A small sound classifier, trained from scratch.
Model: 20.8M parameters, log mel input, arch vit, norm layernorm, activation swiglu, moe expert_choice, num experts 8, patch size [16, 16], layers 10, width 384.
Rows from expert 6 of block 5, named by matrix and row number. Rows with one number belong to one neuron. Each number is 128 + 24 x the weight over the matrix's rms, rounded and kept within 0 to 255. All counts start at 0. Numbers have three digits each.
# gate: expert gate (model.blocks.5.mlp.gate, 8x192x384), inputs 55-109
# up: expert up (model.blocks.5.mlp.up, 8x192x384), inputs 55-109
# down: expert down (model.blocks.5.mlp.down, 8x384x192, transposed), outputs 55-109
gate.22:190158071154085150121118122157094094094109122089153082075062117073135177140137170189120154073116118123144168144179094035167162136131091134089104082220097124050105100
up.22:206137129140162099173217159129143124056165138203177117127151155155072168093132143137081144254062232087142104098056168183152122160119093108079133211130101116205255151
down.22:112059201178138065114144112133135095101150104082073106141031147150087153230137079164040104080167191123194118131110128177189000188186129172137136089060101047065142087
gate.23:126103138108138118187099000107058093202179172205179101096130108163083174138043097135154117048125122139105116125209048170033105095056178091045119137075133131077207105
up.23:168134084084182196159126094101054107104133143186168123178171163070149068130111052150155098098162114189108138076085110239095193121153160148050098075056097090103088114
down.23:147056140128129155121087119167122135087088063150059057080132147147088120113177132098034167216090195111184215156135092087163157125115153119138087082139143094162154140
gate.25:124128127128128127125128127127131131130127129128126128128126129128128126132129128129132127128130129128127131127128128125128127126126127130133128128126131127127131126
up.25:127127131129126127125129126128132128129126126129125130126127128132129128132126130130127127128132130126130133128127127129128130126124127129130127128127130127130132129
down.25:127130127127129129128126128126129127128129127128128128128127128127128128128128128129129129128126127128128128129128129128129128129128128128129126128128129127127128126
gate.27:148143143131101125213152139069146088115124101016158096090051068120121073103110108156103106083086117183134153148187096120119116092176063159153161129110137056229115102
up.27:115119160098093076102179106116085174178143136048159141118074145132198132113038157231156130044158060115182156068151104113176165196149095092211128113106117166178167120
down.27:065117126165152163085114138125052112117135160126133132122131135069053157179139115212151072112096128127148149214148207093174174062109108114096125151085141092136147119
gate.28:148164136114132151092169124170079047086208148210133110171120146080078097142130104081115109095235089085162138194163101174066139204125080162100089048132124248111169102
up.28:161103124000107036074132159203138149138105163182181010155150180086100137217055083123115153059108120126142108186177170149170080165158059141135147068046182133073152155
down.28:126051216101100072194122152152163116117102110154123075134150068106128121137112066159130171116108155130159156128097089092137154131087148134125085125183156094172149133
gate.30:145200176152111094092178135121170211092139124088132037143201141097209130123123081149092139113048170109102145081089152120076024112167171173164128173222147119106102201
up.30:122135122125112108083212121133158150126143156112101131190197141120158199068097148177120135191119094110091146116061113096101064126111096075168099135149076152118067185
down.30:115113102095195125159167180130163148079141103118071114114143101114057106091147161153101149088096131068194000116113157058119113135141106114145141063162123112138131182
gate.32:061193158152145039141037114117104177125172112119000118173121133196129184202155110076147115108108123142169154169137090121203154211138095095117135169166077129146118071
up.32:192062088086157170147201137136163172174024129143118132105210116033121139086175144233167169061086227129106126114134167193091077057115171145057080133146221091137219152
down.32:146177116105193096134076121134155170066138169100100146087091213066172115134122149140098129147127086101128164134083169164162000205137156157205070076152107149204108129
gate.35:172090202136123138128155048112123090104006100177110113116151053153125143234156103079086187198099193188215133127111143001180123149137156099091078105221087111065131122
up.35:066163042121129105123100178175085134182240114116143139129173177131115071000108117200169085064204085073033179157137101170102155076109097137134173143086166121209139150
down.35:145120199064158130115100127131103202146148160154139132157142110157143181142195121159160167133024089155142187137122195091122129157163169178194186050101119109118075081
gate.36:110080205193088183111132199121217188104122092168095133113144099117167204145017119166124098108098037124092167092122010116172078184100105183084162198101073194113037109
up.36:171197055064139135111059011107063158140165137079170178117135169203132036096178081170081099105147210201117113144093142115070245103094188075163138126071155123154136165
down.36:135065103115165082140145100163154176201136165111079104105126165157203118168138130140132073048104080105039110121146091157218160140087129094141170134128108138191142151
gate.37:122081111206117099155124177140188130162156198213012207116145091134145124037045167130044088118200131091049171139125158181139022115169170112085130156086165087061203088
up.37:203095195150150128127113141158105114111120157023196145103181123126112125234149174170129114117098161111110183115123141104135125161143134090177150150134199206165094154
down.37:083113164118112059086147123157122200070145081145000150110102145063109138116093110173153115175141048093052170133117158122150080090109054119102151142087152134052106183
gate.40:180125066152078103066111220153113086104136053104125153157141078169148115178148183187190180204118129111067083108213100065152048118098157141195202131213107106178052128
up.40:102114094068157147200140038090092123110127177173109086110119134107089113129158075141078172091147043123217108106199145162072127112190089142120125151154179176109156145
down.40:165064199210131181113146103141150100162114139033081145154142086169163130117146089115123080050151186078094096163134124083135134149085119172135132063153127047074069146
gate.42:076080113081113154182132158153123100095184105111232075129123174137137122076184077176101141141100116195102147145244212184149020056145140134089150145148119134107101091
up.42:203172117113183160196070115101129069138148163178163126169116072144076108132155077107103067184140127199104147110170196106178119103125115101100149047008104161089162146
down.42:168146169117205145161141129134160131135111137085207156183122104161048140123130097089081114164207206141107194091131128084090068123155156128164043168135141082109073138
gate.45:040120173138158144133140154153138171182134127169143125126165101157139111145129140115111122174136069104104076169080050098097093131063161090079161160097166116163128088
up.45:192137116135089144137142148117148110051105106069047140145127123117115122157145125087128131137104171159116120117152161130109134139197097172136137134148112105169127150
down.45:099152164102108135120134105141169126087128126143101089129108107075164125104129138180179213151129116109171138100131109128108102118189103134122112134125127130083126096
gate.47:050171174152120205159141124108117218125162145161135165107145105157134069156139117072170081131144105115067113118117061233022090145159140087195108155110183180153112091
up.47:170136113146105113152137112074076176211133174030151189141131095143139127180107123023114135122137104151157160151123146171137099194127143086158137155136084205070132168
down.47:120108135127159085118133184120104123135144148173115157118109107086172117155157138129112177124118091124156173113136176109112136138180146136140136149161128102098162153
gate.48:106193125143136153142110071112144078152068101117153112146191144160128168097137199139134063163148161072090255131147119095086205070124122168061092167139093163133127194
up.48:096141143134088162155110129162074130104126133139083182103078046123119148081079147144077048099121129145101113174082140193103176177142195143077065101078186153081196099
down.48:167035134155056189167088108069139126130140098114015092145107124089146131126147168041099109062148230114088062109118076048123123149110130121170128122145118145152104205
gate.49:058157126181162144141131077175083113095113100153195095112028171135108076090150165099176127141190096095137142125138152122101184147034178124068141134122070148182120092
up.49:191118111069092112106107174154155100108167104101149138160173075172091164181026100170042090098034182110110177121103153180177066114147093111130140100076111119115189144
down.49:164180222140215090101143062118152162105123216127146133167130154159255136154123102129088133134079237110094177112100155112146153132134154130135255133187119140021136179
gate.50:129126126128126129125126122126130131129131129127132127127126129126128126130127129128124131126127128128124130132127130131125128129129127130130129129127124127127127123
up.50:131126126131128129128128126130130131128128129125133128126130127126128130128130126128122130127130130128127126129128128130129129129126126129128125131132122129129128126
down.50:127127126127131129127128129128130128128127129129127128127129126127129129129131130129127130125127131127126130129127127127129126127126129127125130131128128129130128127
gate.51:122135127123123132123131132119128118128128121126144124132123133131123127133120130135122125137128130125129119129125128123131125137124114133127128132124124126129126143
up.51:126137129118132128129128123122128119129129117129145121129127130131122124129125130132123120134134125121121114129122137125129122143131116132126129132124120132128123137
down.51:129121126129133133123124130125128132128125130133129135121126129130120128131127121132130131126133135125129130122125130129130134133137131128134122130130125126124127126
gate.52:128126128131129130129131128129129128130128129129129129128127128129129126130125127127127132128128131131126125127130122127132130127128126130124129127130126129127132130
up.52:129129129128129128126128130130128129128126128127129127125130127128131127127129130128128129128129129128126128128130128130126129130127128127125128128127128131133131128
down.52:131125128126127129128126128130130127128127127129131128131126127128127128128127126128125129129126131129128127129128128127127130128130126126129124128127130126129128126
gate.54:099135075111223160145118120089164108120113113113127096152106151126126124060165183250078046171165177167019136122140142109079155099067181142141093145113112130133150158
up.54:129155120173031074123144183092134121148114118255108131115192146105129076141112046070214177191059063170149155156141108118135149165145153183161169099185196148236091098
down.54:178060157121123082127127101124131124179100127161108097138092130127225150098138139138153146147140079110136173109164122118152151110197097110113156171115029202080127130
gate.57:079077107176102134074127088132084092091103160154106118095169079098164202099091181141108120085122110173175212122066111149085208172219130153060124134129191187132182152
up.57:085069102179107117072142101121094111123084157161098098090173063103164235091106175138094121099125118165167214120078110125119193165226132150066120130154195188150189133
down.57:111143095099191232106126112134132121051108181135190148137088203138149120195168078093134154182119178126216255105108064177065171122138106165125041134075078053082153173
gate.61:142147097139122128100165046102135121096122102124152146138121162135069063146106108096175134161119095129093160181141110099117160114106152215148076156171133174160069156
up.61:191122134164161205128089149159118184163128078119092073106117080106127144102141146132165145126160105185104120091117049168084134099178174129255148133128170125122119151
down.61:036132140119155136121096117164131155136105117107096153126177123091171103150178141103142116159175114126122171137117098099122101140104114093105102096220181155117102203
gate.62:117214139158108089119078171082211087164118182177047068116064091121104039099110125145098193068183120111184096139211099064159095101054051134100095173199114139083193178
up.62:115215142182115090099100147097205110179129162168034052146077095101102049115139119143103186101181123067163115129205104099181092103058063145106107154194095128122220164
down.62:049130151169120141147156115208154104210093076117252148135168116107023163121170051205093083175072075139115137118173097102164213141102127213130179204156208174109155102
gate.65:087126111147223066111127155078069157087101161110141142122145084085130152119123132104130066120156098155069104123119113178118098166051164179090148157175132131189126133
up.65:091091062124176102068086196102115137140107102066116236131150109102101178158139154092120088132165071102083113144121090182162124139108078152154150180150149122148154143
down.65:098139146090224064093122169144084092105107091134126143100109149116152128152129096174167210071149081147169105134157127070152183159089192177085070069126116155069130231
gate.68:105156177110103203045207088131083116123189048157063073094079111084153063083112164131201157117163107039180152153084068198127142113228131117120112127099122136185085154
up.68:143164098100096136099140089144120117097138112178177102155100109066125157057089167160156136167188161033134108132084076164152167152221150172180108124152072118161119122
down.68:174207109135147189141110194113109125111149102091063133087115135117176115194131076097053209168127255134152118149163121149133170023217144145118110134105173115115142196
gate.71:128128126130129128129130128129129125126128125127129124132129129131128130128130127127129129131128131128131128127130129128132131122124129127126128124127126129131131133
up.71:127130126126125129127128128122130130128130130130126129129131124128129127126128129128125127132128127130130126124127130126124128128128130124130129133124128131130125128
down.71:127128128129129127129128128127128127128128127128129128128130129129127128127126127131127128126127128128126127127128129129126130128128126129126129128130128130127129127
gate.74:080188054151073113156141101121172133104163121203041143152091063136143088118176146101093102089201126119200105145095059038168123202185105128215155121207182082153195068
up.74:112073160138155121056162127134106103171122087053151068139159167137108199158112098147200113197086167134092142081184170223085155092067148140096088132073104170134082210
down.74:132084083110096087135139137141103089181157099079120176154166142025166119198100102035149053174143108148064055148138148117042117104043136116098105146113122225142063152
gate.75:129127128127129126129129128129129127126129127127124126126127130131129128128131132129130129128128131127125128128129126127128128126129128127130128127127127127127128126
up.75:131125129128130126129127131130129130126129127125129129127128128127129129127130129130127130127128127129127128127124129129130123128127126129130129131128130127129130126
down.75:127129130128128128128127128128126128127129130128129127128129128127127126128128128127127130128128125127127127125129128128126127130129129127127126128128128127129128128
gate.78:099162155124088149125153051126083068045142105215058237082150111132114147048187100189149122217146156117172161137076252083112111098207124150005109142131144099115128195
up.78:175148091063101169184140135170061057070187103074085065083110156094164130009148176109126218217099146186154131124151126105117132108141123092113101177076089191183137155
down.78:216078000133177159178103099137123148077141091177113113200076143141152080147118123128174090069118207098010033108070174192255133194180142114143132086087144127154140090
gate.80:135124139130123140126121148131139120128127120126125135114123123128116141140121130131131143134127137120120110126126122120130114128125141132118124126132126126123123130
up.80:135127122117129127122142099132132139142130140148133129137133133126134126109122118143117131134123109122129149121127138148122137123138125139136130138128128130132118127
down.80:124144132125129137128136119121131126142123129130113122127130127128140128128127120133128123130122121125128128126132131133130117125123123128128128133119136139125129122
gate.85:082137110187112086040110149086079173126119144185110133081187086126094124141091210132060132198140183097129136186033127112090207159094226126143107177117101130127146134
up.85:106192131205072136013113109108057110139198159109018136084136085171116120106055213138071080161148208091115148255082137104127118179113144179152155167131123132157141165
down.85:155013014067096250114094108091070175140074191107110135076105125076198170073110164157159081034112103127081255174101150094125170110254157142151197149038130150106082119
gate.88:162167136129064165131154199067092128079126149113187132122091164122154096136124138135091187141151095107107123145095172197147201177126136134076102114194143183153168118
up.88:153124158134158135121115106117134147130136105096079184140134143123130154125106165090141131103135157104114173095129073130082114172186168156146107201125174154119082140
down.88:137194111133197186156087193081141138079107132152164159150112148106108133151138109132150166141097119141125122132126144142108132148110109147144098138176087134139125089
gate.90:137169146041139062198068172141105096091115077086136070066136148230176101106134208136081108132123136119103125105092105162105166112090218128091159123158160132044112132
up.90:049088100182142144163176165089147148151177183085106175083133086109155179106133152093141081119193087178150114102124170182116139186149146173078168126082089206057024185
down.90:123043130117133179118058029134120130151166134150192120072162182181152113133128135190103164170138171152172053158193145087177163100208076144099058115108173109132115092
gate.92:126127130129127127128127127129130130126126129129127128129130125129130130128125126131124127126130127126127127129129125126129128129128129127125129129128127129129124128
up.92:129129129130127128128129131129131126127127125125126131126130129129128128129125129127127129125131130126127127129127125125127125127128126128126128127130131128127128128
down.92:128127125126131128126127127127127124125126129129128128128127129128126130130129128129130126130127129128125127128129126130127132130129129129127125129127127129128128129
gate.94:090140130097101079070158069155188197062181188165103211153136130117158128116157099177151116102180118174136161163094121102081184144201050153143123112123143150050119164
up.94:161125113159158171186101191101073067200075067098164025109125137140098128145109152084112155156075147064124075097164136164188086103055191101120136133143132102208145085
down.94:077126195135159089111168136147128073108108138073090141155126149116192122110063152011151109018117083165135051163164188144114128159115085098130208137136163141137123086
gate.97:084089106137100143113157047189080118104062136179162062056107139154140129075136091191127127107245130134113149117115105127110136128139186145096090133186112139131194099
up.97:176160159096172124162088201061193133145173139077107202192135128092110114162104159071109141125020126115133122150104172127140112122084084107163154129070134110117062154
down.97:041097165098143127130137122149126066135116135192226124150090113126242121080054123076112110076127101107124111159090183150083138138151181113198104077159134116172132091
gate.98:131169153190154099107119191121090143092076044080099157149154177174177119065147186134080183053109167217086175103102156033130084158106170133116185148083141069136041152
up.98:181190195093119115140129076061115162144178172210162107124061119080093075235166143100166144117173139118107107145150134148068155173157134157125093051151082093144128112
down.98:097154179096109104115093173123156153106109090127190160133164180149114161125152093165199168107174171125127174062107116091165174095178143103176089163078117050043121112
gate.99:122134123124131130132128127130127131125125122131125126123127130128125130140134131125127127134128128130120126134127127130128125126131126131124125130122127123128132130
up.99:129122129125115135122126138130129123126127130135136133124136132114121136131122126120128125127129128126119129119133136118129122127124136129122128125126128120115129125
down.99:129126129126132130127129129129127127124127132129128133127127128125128129130128129127126129129130132130124127130129126127128133126125126131127126127132129127128130129
gate.100:127128126125131129128129130128129127130132127126129129128130128129126127130129126126130128129132132124126128129129127124134123128126129126126126124127130127125131125
up.100:125128127125128129131128129132132124128128129124131126128127127129128129132132125125131130131128129128129128128128128125133121127126125129128124126128125129129132126
down.100:129128127127124134128127128129127130128127131129132128128129129128130128128128129128128129128129127127128129127126130127125129128127128129126129128127128130129129127
gate.105:132046193164140128102128122169120129123114213132160202154115160162101115119138133168080114124199182105118178085109101149057124007169076149160158120129082145137135200
up.105:078171121093119109174052093059105150183113106049161221106130129095130131099050162183166125072169110110048162169144176161116174141119119159130193174132163069018171148
down.105:018158036115170175101141193100098141049168084167106108052108146120036123127134095101145108129138140130125063081180043176143054106151115126100068120127174130120150099
gate.108:149171097171196150184152161157088096154117056048186174152162135127133099137024102128108034090102127112105084083000198130019126205203225148170117126029120080203187175
up.108:121157151105068129015123130107113171132134197216109109116102129132108100140145153166152179217192172128152148178241077147150153112071094088096168170209154152046058108
down.108:058144124126106147121107066120151107124142135197155099130100129140089107135091123159137186178080224094163146177121101106148016089056110063123148096101167172162186144
gate.110:129133133130127130125126128127120127128129132135129123125131131126130127132120128132128127125127127126118133131123129128128128129130134131129124121132128132122131128
up.110:128132131132127130125131125128132130129126129131125129128130138129127125133129132136131130132118125131136128127121130125115125124134125128129127125130130122122124133
down.110:124132130129126129128124128125127126129129127127127124128130126124128128129134126130127127129130126130128126131129129127124125125121130127126129128131127132129130123
gate.112:134137043093183139112151080141160149134148122126166098130036132130115119176109136087111074143173101162059148177046201064108087161135072130143129164142181145197167093
up.112:069155204155141132203117171150194123168117102151073088181189148102143092133219158116149156146055118040126073066153064168218082069064169128126155164123041118074067179
down.112:032128225085080152100152100167202163182107154147103139105220176194099123148209189200132088125162163123159063177084152089113105129164080085115092103125114148082160128
gate.116:179158171115114140169130159138105148119129130097059200133178133165168087103108103141103094193116116123232160113073149135060111117032112056059164134074087135041175095
up.116:122078086097139120091135149110146150110156106183219059144087197114168144170184156150104202084134106110065175088144171070183198193189104215165149156219168115180064102
down.116:168160168153082000137151150199136137163105092136093183123136107121192147059122135199206170183158062135097101116127151093111000062180221121068082168147178142103149143
gate.117:000179123198071089046139172076108162112132145156000119060115083075190148071173108094098207047212162106060165120071167181086065176121170182087095171215148097157156125
up.117:237115108097198179200105058151124069094111100016255072171132175177111157177095129106128035215048038171169079114188188027174170126116100131170137059045083117133074109
down.117:064248106191130193128062123160194077126131074062119167147108109163135119152154158122070094092201164083091124139055149110136163104167156108156114140212184103170178113
gate.118:079108105122130163146163133105160203171192121144099042197108135174153163150151178076082128147044182075126150113186070171081224145164136162110120180144157147189143125
up.118:148125131113156087111141111142198110114140046191077164146159153128101130164134136111061028161113188101170130129100069195046239108080116127106139079172112107139121124
down.118:086136101141220173165196154103166132123108240119058150177159170155121111113114080022143155123119075097098081163120080128065102117045135125163157146107221102117112154
gate.119:041118135142125067130140219097110149145160192113053157191148093135094133207214120102133152102115113092208125103052128031108005136134211113113140204178168083088068130
up.119:148149077113149163149107035139113107122103077142191081060121166115147140079024146140138097135111129142059131168255136215160207115137066135142109053074083166173184118
down.119:106079086104096082061110122117180113122124161160079115120104091151139137109163091180200146169099011089189247135126123120176209112235098066211099098137042139070100141
gate.123:126038169134142088138255157173178131181082101255129099140173209155140125159101140167087056167073166072058200185179063083095185077146095129126118133106081153183162138
up.123:128019193125138013104192140180172128243095114255076140116154224156121165144121108184086062145099108081098167172113113104082095104140067142159122180165121139151120129
down.123:086237091184208226167111098065130175140077166154112112085117123109155104120185109092095147158134100074159196077082213088162098150066150110128101162138044082183185143
gate.124:098123134100143125098107130135114025122159172045149132107106051134111092184151070127116147094168168135096056124203093135115135045109161127142098203069148110165139151
up.124:136171107136111182116062115172103136159136144177111072123175196158074165129025169120053105116096148120151106097116190063137076170139147115094122092144100034154111110
down.124:121174166151147159116112101147167113098107068174236225160064105132128128124180113116128147058177180136123069064146057129020184124207050121133099152072129066195162185
gate.127:137186118161104115150157171133132222162084077177168080098120204104130142148140157153108100045114093129110150091115114059158107039146115108109091137116170123167044165
up.127:163085156118137129070163192138064200147135151251107216111151114100163158133030105143100040120100170072160085111180085061113143121052180196140136191069138185127141126
down.127:208150135088052112117071099101072114154166146193189136179157109088148113092115095192103113137197180117165126149159115097183163139076150100095067113103121219132127118
gate.130:145155170117121124136121109131125070139091134143135126107097145118121112086103178155202186120122113034130122111144142119100100077106112116148097093140146193134107082
up.130:136145080145111121111119146119163127127147088095167094111139129146095123145139085128158081094112160160095153145139071057140169120178128106106102125159097122102180160
down.130:137148114108108126118156121112128118132129135123154103137134144161169118152097104167114134118097120113138143125137191139132155132159091149118146133137135138157118106
gate.131:116145140057109033107111255073068124023096149006139239147138114133203111078029114091102145045157109176108097108056178098041166205145180146173173169187190109151032113
up.131:174141098029140024139156237121076141084087149000118169135103071058204124078012042092108122034164094145181084124000149133122187125170117187188175125198226104166067129
down.131:110047186121101140167166132156086151145165170156054190059127123147113116133120129199104154010177055085130106142146185140079074108243100103172149101166087156105090101
gate.134:181094133092140129115076099142107187165153118142035255100127180165121119191091060152081085109127158123234147135186181074139084200074117106168152154142148136116198118
up.134:129128158144121082194136164154112169102146150110242072144133074107146150134118099083139091066108073177066055135148094173140100039145112113117110114086110178150013133
down.134:117068175171078077088126098128165157136174103130115105083203185180196097191145138086128103100040022110157099138116142128147193147167131077143107099135106162207126076
gate.137:181120114144078121102120166168172069096128118114114149141121166119098157216182095151140147195138220099137122133127133203069122181105116175090073119106101167139188091
up.137:110137147123130130198079181127099185162118095163127126173152145103140132103062191114053116159123065071148086113160102116136164169154157110124135152139133169042086177
down.137:111158119108145119121084122151100115153155105105125126132158139152073138147142091156138064146095162164149097133131134112171105173124117159137126159119093147141130147
gate.138:087125073174097210189113146119144153022140100083133073078135137111163075187183150125071072173129180128096135118158097116141113146096212171135106141131153098099128167
up.138:168155139096157170184140178166080071191098121110161177104112103119133179161098087138168121089148134137100074122150101044180110114182088090103106120057079114153174093
down.138:086141111118199121151103171211165091083132129091055076052105131231159123145160014168222128171081070099105134134112187076148026085124156044097117118133107043101119084
gate.139:132127121122126127125122120118132128143149132137137106136128122131129118124128112129140113129138108123136122137126123127144111125125121130131129120110127127143134130
up.139:131120143131128124133137135131134119122118123122117133127135128130117142127117139126126140130120131127132132123140132119126143129127122121110126130130128135120123134
down.139:121134140129129138128126131128131124134134132123125118121139133132126132123129123135128129125127118124121128127132121131141125124126121135127123126126128125128125120
gate.143:185114095180156163231116118099092191065097111152171035158200193115138159223165137157071178149099155193197124112073188120017164138080184062156080132169150106086118129
up.143:089127168058097051020106103147134053171171135097090205112117089154124108066075125130142084158118190077083114165234100133253044091169057200104146136122160160191122152
down.143:141148063159081129124106153120138167095089135113006145155154118126162140105117176116125122114149175123150209074113097155109128152156151121129145158145192143178106178
gate.148:138125165117095142191168171095127068079181166109105134058139152134130060071059105100152146162164181078157158165206107046177182085099039080043131087216067071118188101
up.148:161174209093151118107149174158121106134104098141175113104165030087190116092091135150128150117171050156119086159034143056067046166129140160225109135094093132255016071
down.148:141169152143180222122135134111111146109084106120172144143161147106092147141172153152140116131222067109155101091081127177188119143159132167134178115197152167129161189
gate.149:128127129126127128130125130126129127128130127126130133128127127131128129130132128129125131128127133128127125126129127126128127125130128129125126127129130127125126127
up.149:128129129126126128128127131126129127125128129124129133127129127133127128131131126127125130130127132126126127127131126125129125127128128129122125125130129128125129130
down.149:130128129127129129127128128130127127126128130125130129129129127129126129129128127127127129129127128129127127127127129129128126127128131128126128128129127126127128127
gate.152:134124123134143118126117131128127125136115133119129132124125127136135133132125128140130135128133135125139136129135136140145140128127123122115135126122123120127135137
up.152:119141128122128129137124125135126123129125122113129124120132122133119130133128124118121134137121123125129133126129133119117136118128118114130121123130120128122132123
down.152:130121129128128127130132130133131131122123133129115128138133124133134134129128129137124134126134122128131126128126131132131128125125126121126122130130131122132126124
gate.160:089159183094021101080156123128076100000118137073155148175118145189147082106086147148021169160214122201188203087143087079123179142084185134169170133105168152076055131
up.160:164106134100104153093139136114163183184154109152014114174118137051131121038207131165086123100089149080137192121103139208129095040099113146057146105171139176081160086
down.160:132086104167190216118100164143210081085134109097249170110103091128191127120115132113143127078093136151148206113127146089116145139113170128098134111134167152230111065
gate.161:113009157084154110151159129170069123161106131154186033128149148140162091169178112139112137111105200072161098127154191128206198124131112083133103188111111122173150168
up.161:136075108126103134145140125152049092080132107127188043089156077162181089195122149082089209117149144119153133163162185066186179173125166129073128148124049090121114150
down.161:161112033132105107105118175131123132215129154163029140130155155181137127145073118171081156114054087099211173118128085133119180102156135201116159142138115091017106116
gate.162:129130125126130131126130126133129129123131127126131127128132129129127121129129128132128133132126130129125126127126128131125124128125132132125130128127123132129128130
up.162:125125128129128127127127130130127131131127126127130132130125129131128130124135128134122127129132128127127127127127129131129125125132126125125131128125129128128126126
down.162:125126128128130128127130128130129129126129127130130130127127128125128126128128125130128128128128127127129129129127127130125129130129127130130129127130128127125129129
gate.168:133149128148121181119145112065153111057145109136141098146149162212106091178176178116046141223213151098098161108120189161141158159094162158051128132077055114151149111
up.168:081148163130151166063104138087121159070138084152110065087140164184131153151175122164067179163188164142133186124185150172091091105150108154121108176058072163176150089
down.168:126214046154188209065151209091103179037146197144207148184117130147255127115169147177142165157169051133117085176124167143162126079107159176120081151158135164064061068
gate.171:111083134162131135137111074170132175150150183110062151164169168125101105157118099146195145074110160126193081151098208067050255110084206092171130115136198131140058213
up.171:173189111117123128115153164110149106136120176142115065108136122150171172000146166092106117145143122099141136111143071222203004104106040096066169130063022146201215071
down.171:131136101150118211209140182143135141125095050158211096125081108154137142144095109178088138148110255140095012137066081161131190123188162196180198111072070145127139088
gate.172:090184143214094114049127117070126105176089161086147067185178116090093084118111085124163123144115130133135124148114004079138045138142146213147177131223061149163110151
up.172:119132172118158123101159132126175172153086135124131137072151153097088162168138136161136106079135152122107152150204128173134088115131149125132152137173087113105087079
down.172:112187044144061096153068152144134151111128152134148140195148104168162158050128103158097138105131179149184059100174192100093053186255091116089054127131118132107141134
gate.173:150163156116102144123116143103134116154131143172197063136151131131089121135173146076199156155076091121120121191152089091164099147129110155165147092181096178085106106
up.173:109130146064083095208151104187188061158065150199084099090134122087146177179144169084119066115134118133153110102092127130136091113139173100142155112122199130075111163
down.173:120135172077073117147132061112124159131154063153139117087202124165124095118177117136092127100097193173161146134128136098143179163085134116144217120124085110144132117
gate.176:179198110108141124079093130128180110128118163179113076145160099124156147165195055101161162194180106109147119107114115100125147057134118116102098116147099178152069120
up.176:131091142144086117126149089162130070130124158192092116064007117161176133114131136137176125105226151151141093151140169091116134090086143122090136216131129234128173181
down.176:087126089088080157132143158119227159125134116179152117158106098185107136124094140175146176157065108101146127061146151179102143132098168147162161045132089073160098150
gate.177:131127131128128126128131126127123127126124130129126126126129127126131129127128134129129130129125126129131130126126127127127131128129131126128127128125128128129128127
up.177:128129129129129127127128124128126129126125131130127129126129123127131129128128133132128131127126126128127132127124128128126131129130127128129127131126128131127130129
down.177:129128125127129130128128129130127128127127127129129127127128129128128128129128130127128127129128127129128128129129127124128128129126129129130127128127128126126128127
gate.178:085090145100150097126127128125144179104133117142131112120068207105128153076098179179097144145171163098134187097170096141105251153090065093149139056160063090153143109
up.178:131185141154145125176150141115117084167151179123138108103122146155122176117091108130156079100132091146101202125161141000212017099115052132137134213163127144132193144
down.178:141117092156191126120113122138058114144139137137122150164135125137135180182195089157110147188104059132067103085103139074154145131140119146108105140090117166095101156
gate.183:129128129127128127127130128125131128127127127129128127127126131129127124130127128129128127125129128129130125128127128127131133129126123127129125128132129128127127128
up.183:127129130126129128128127131128127128127126129128128127126127127127129127130129128128126127131127128125129128129128130122127130133131130127127130130129125126128126128
down.183:129126128128128129128127128129128127127129129130128128127129128127128127131129128129128129129129131129129125130126129128129130128125126129129129127127128128128127128
gate.184:242118255120199155145129109117112169107128176037144108130105094131088139132120154140110104063127136126066076151163142104103100130063094118186151145089065140198075110
up.184:097175033118090096062154117171164057127096100029093099068146162208139094051122117156132150093053159109113223112110168134153042131155124145071193136151115115085178122
down.184:064177121118047162161146145132161092166115150159126106164126162156073090073214067126118139143137185123129116178126139122126140152129116069139005119144133109169109107
gate.185:127128125131127125127126133128132127129128130128132128127128128129129126131125127124126128128128131126129128134128128127129124125127131129130130124128129130126128131
up.185:129128131125132128128128126126127130127126128132128127127125127127129127125133129132132129127128127127125127123127130124127133127130124126129127132128126126128127124
down.185:126128127127127128129127127126128127128127129129127129128128130129128129125127125128130127129129131127126128130128127129130130128128130128127129128125127132127126129
gate.186:107124123127088128137087077159106184163148082108151189074157147099120128126063122081076144136173184119231071136161149093164126105111178119130141166065050097212165099
up.186:208072128156133126162147063094136159098101071185212031120164102043202112061117130184083146112142121114133187101084063220103011143133125124109136128080150114202089156
down.186:149136255146112056142185088094135164132138141060094148132165139164060138143149133138139110080144118143144126144125120102146009131161127122148191114103173142094124207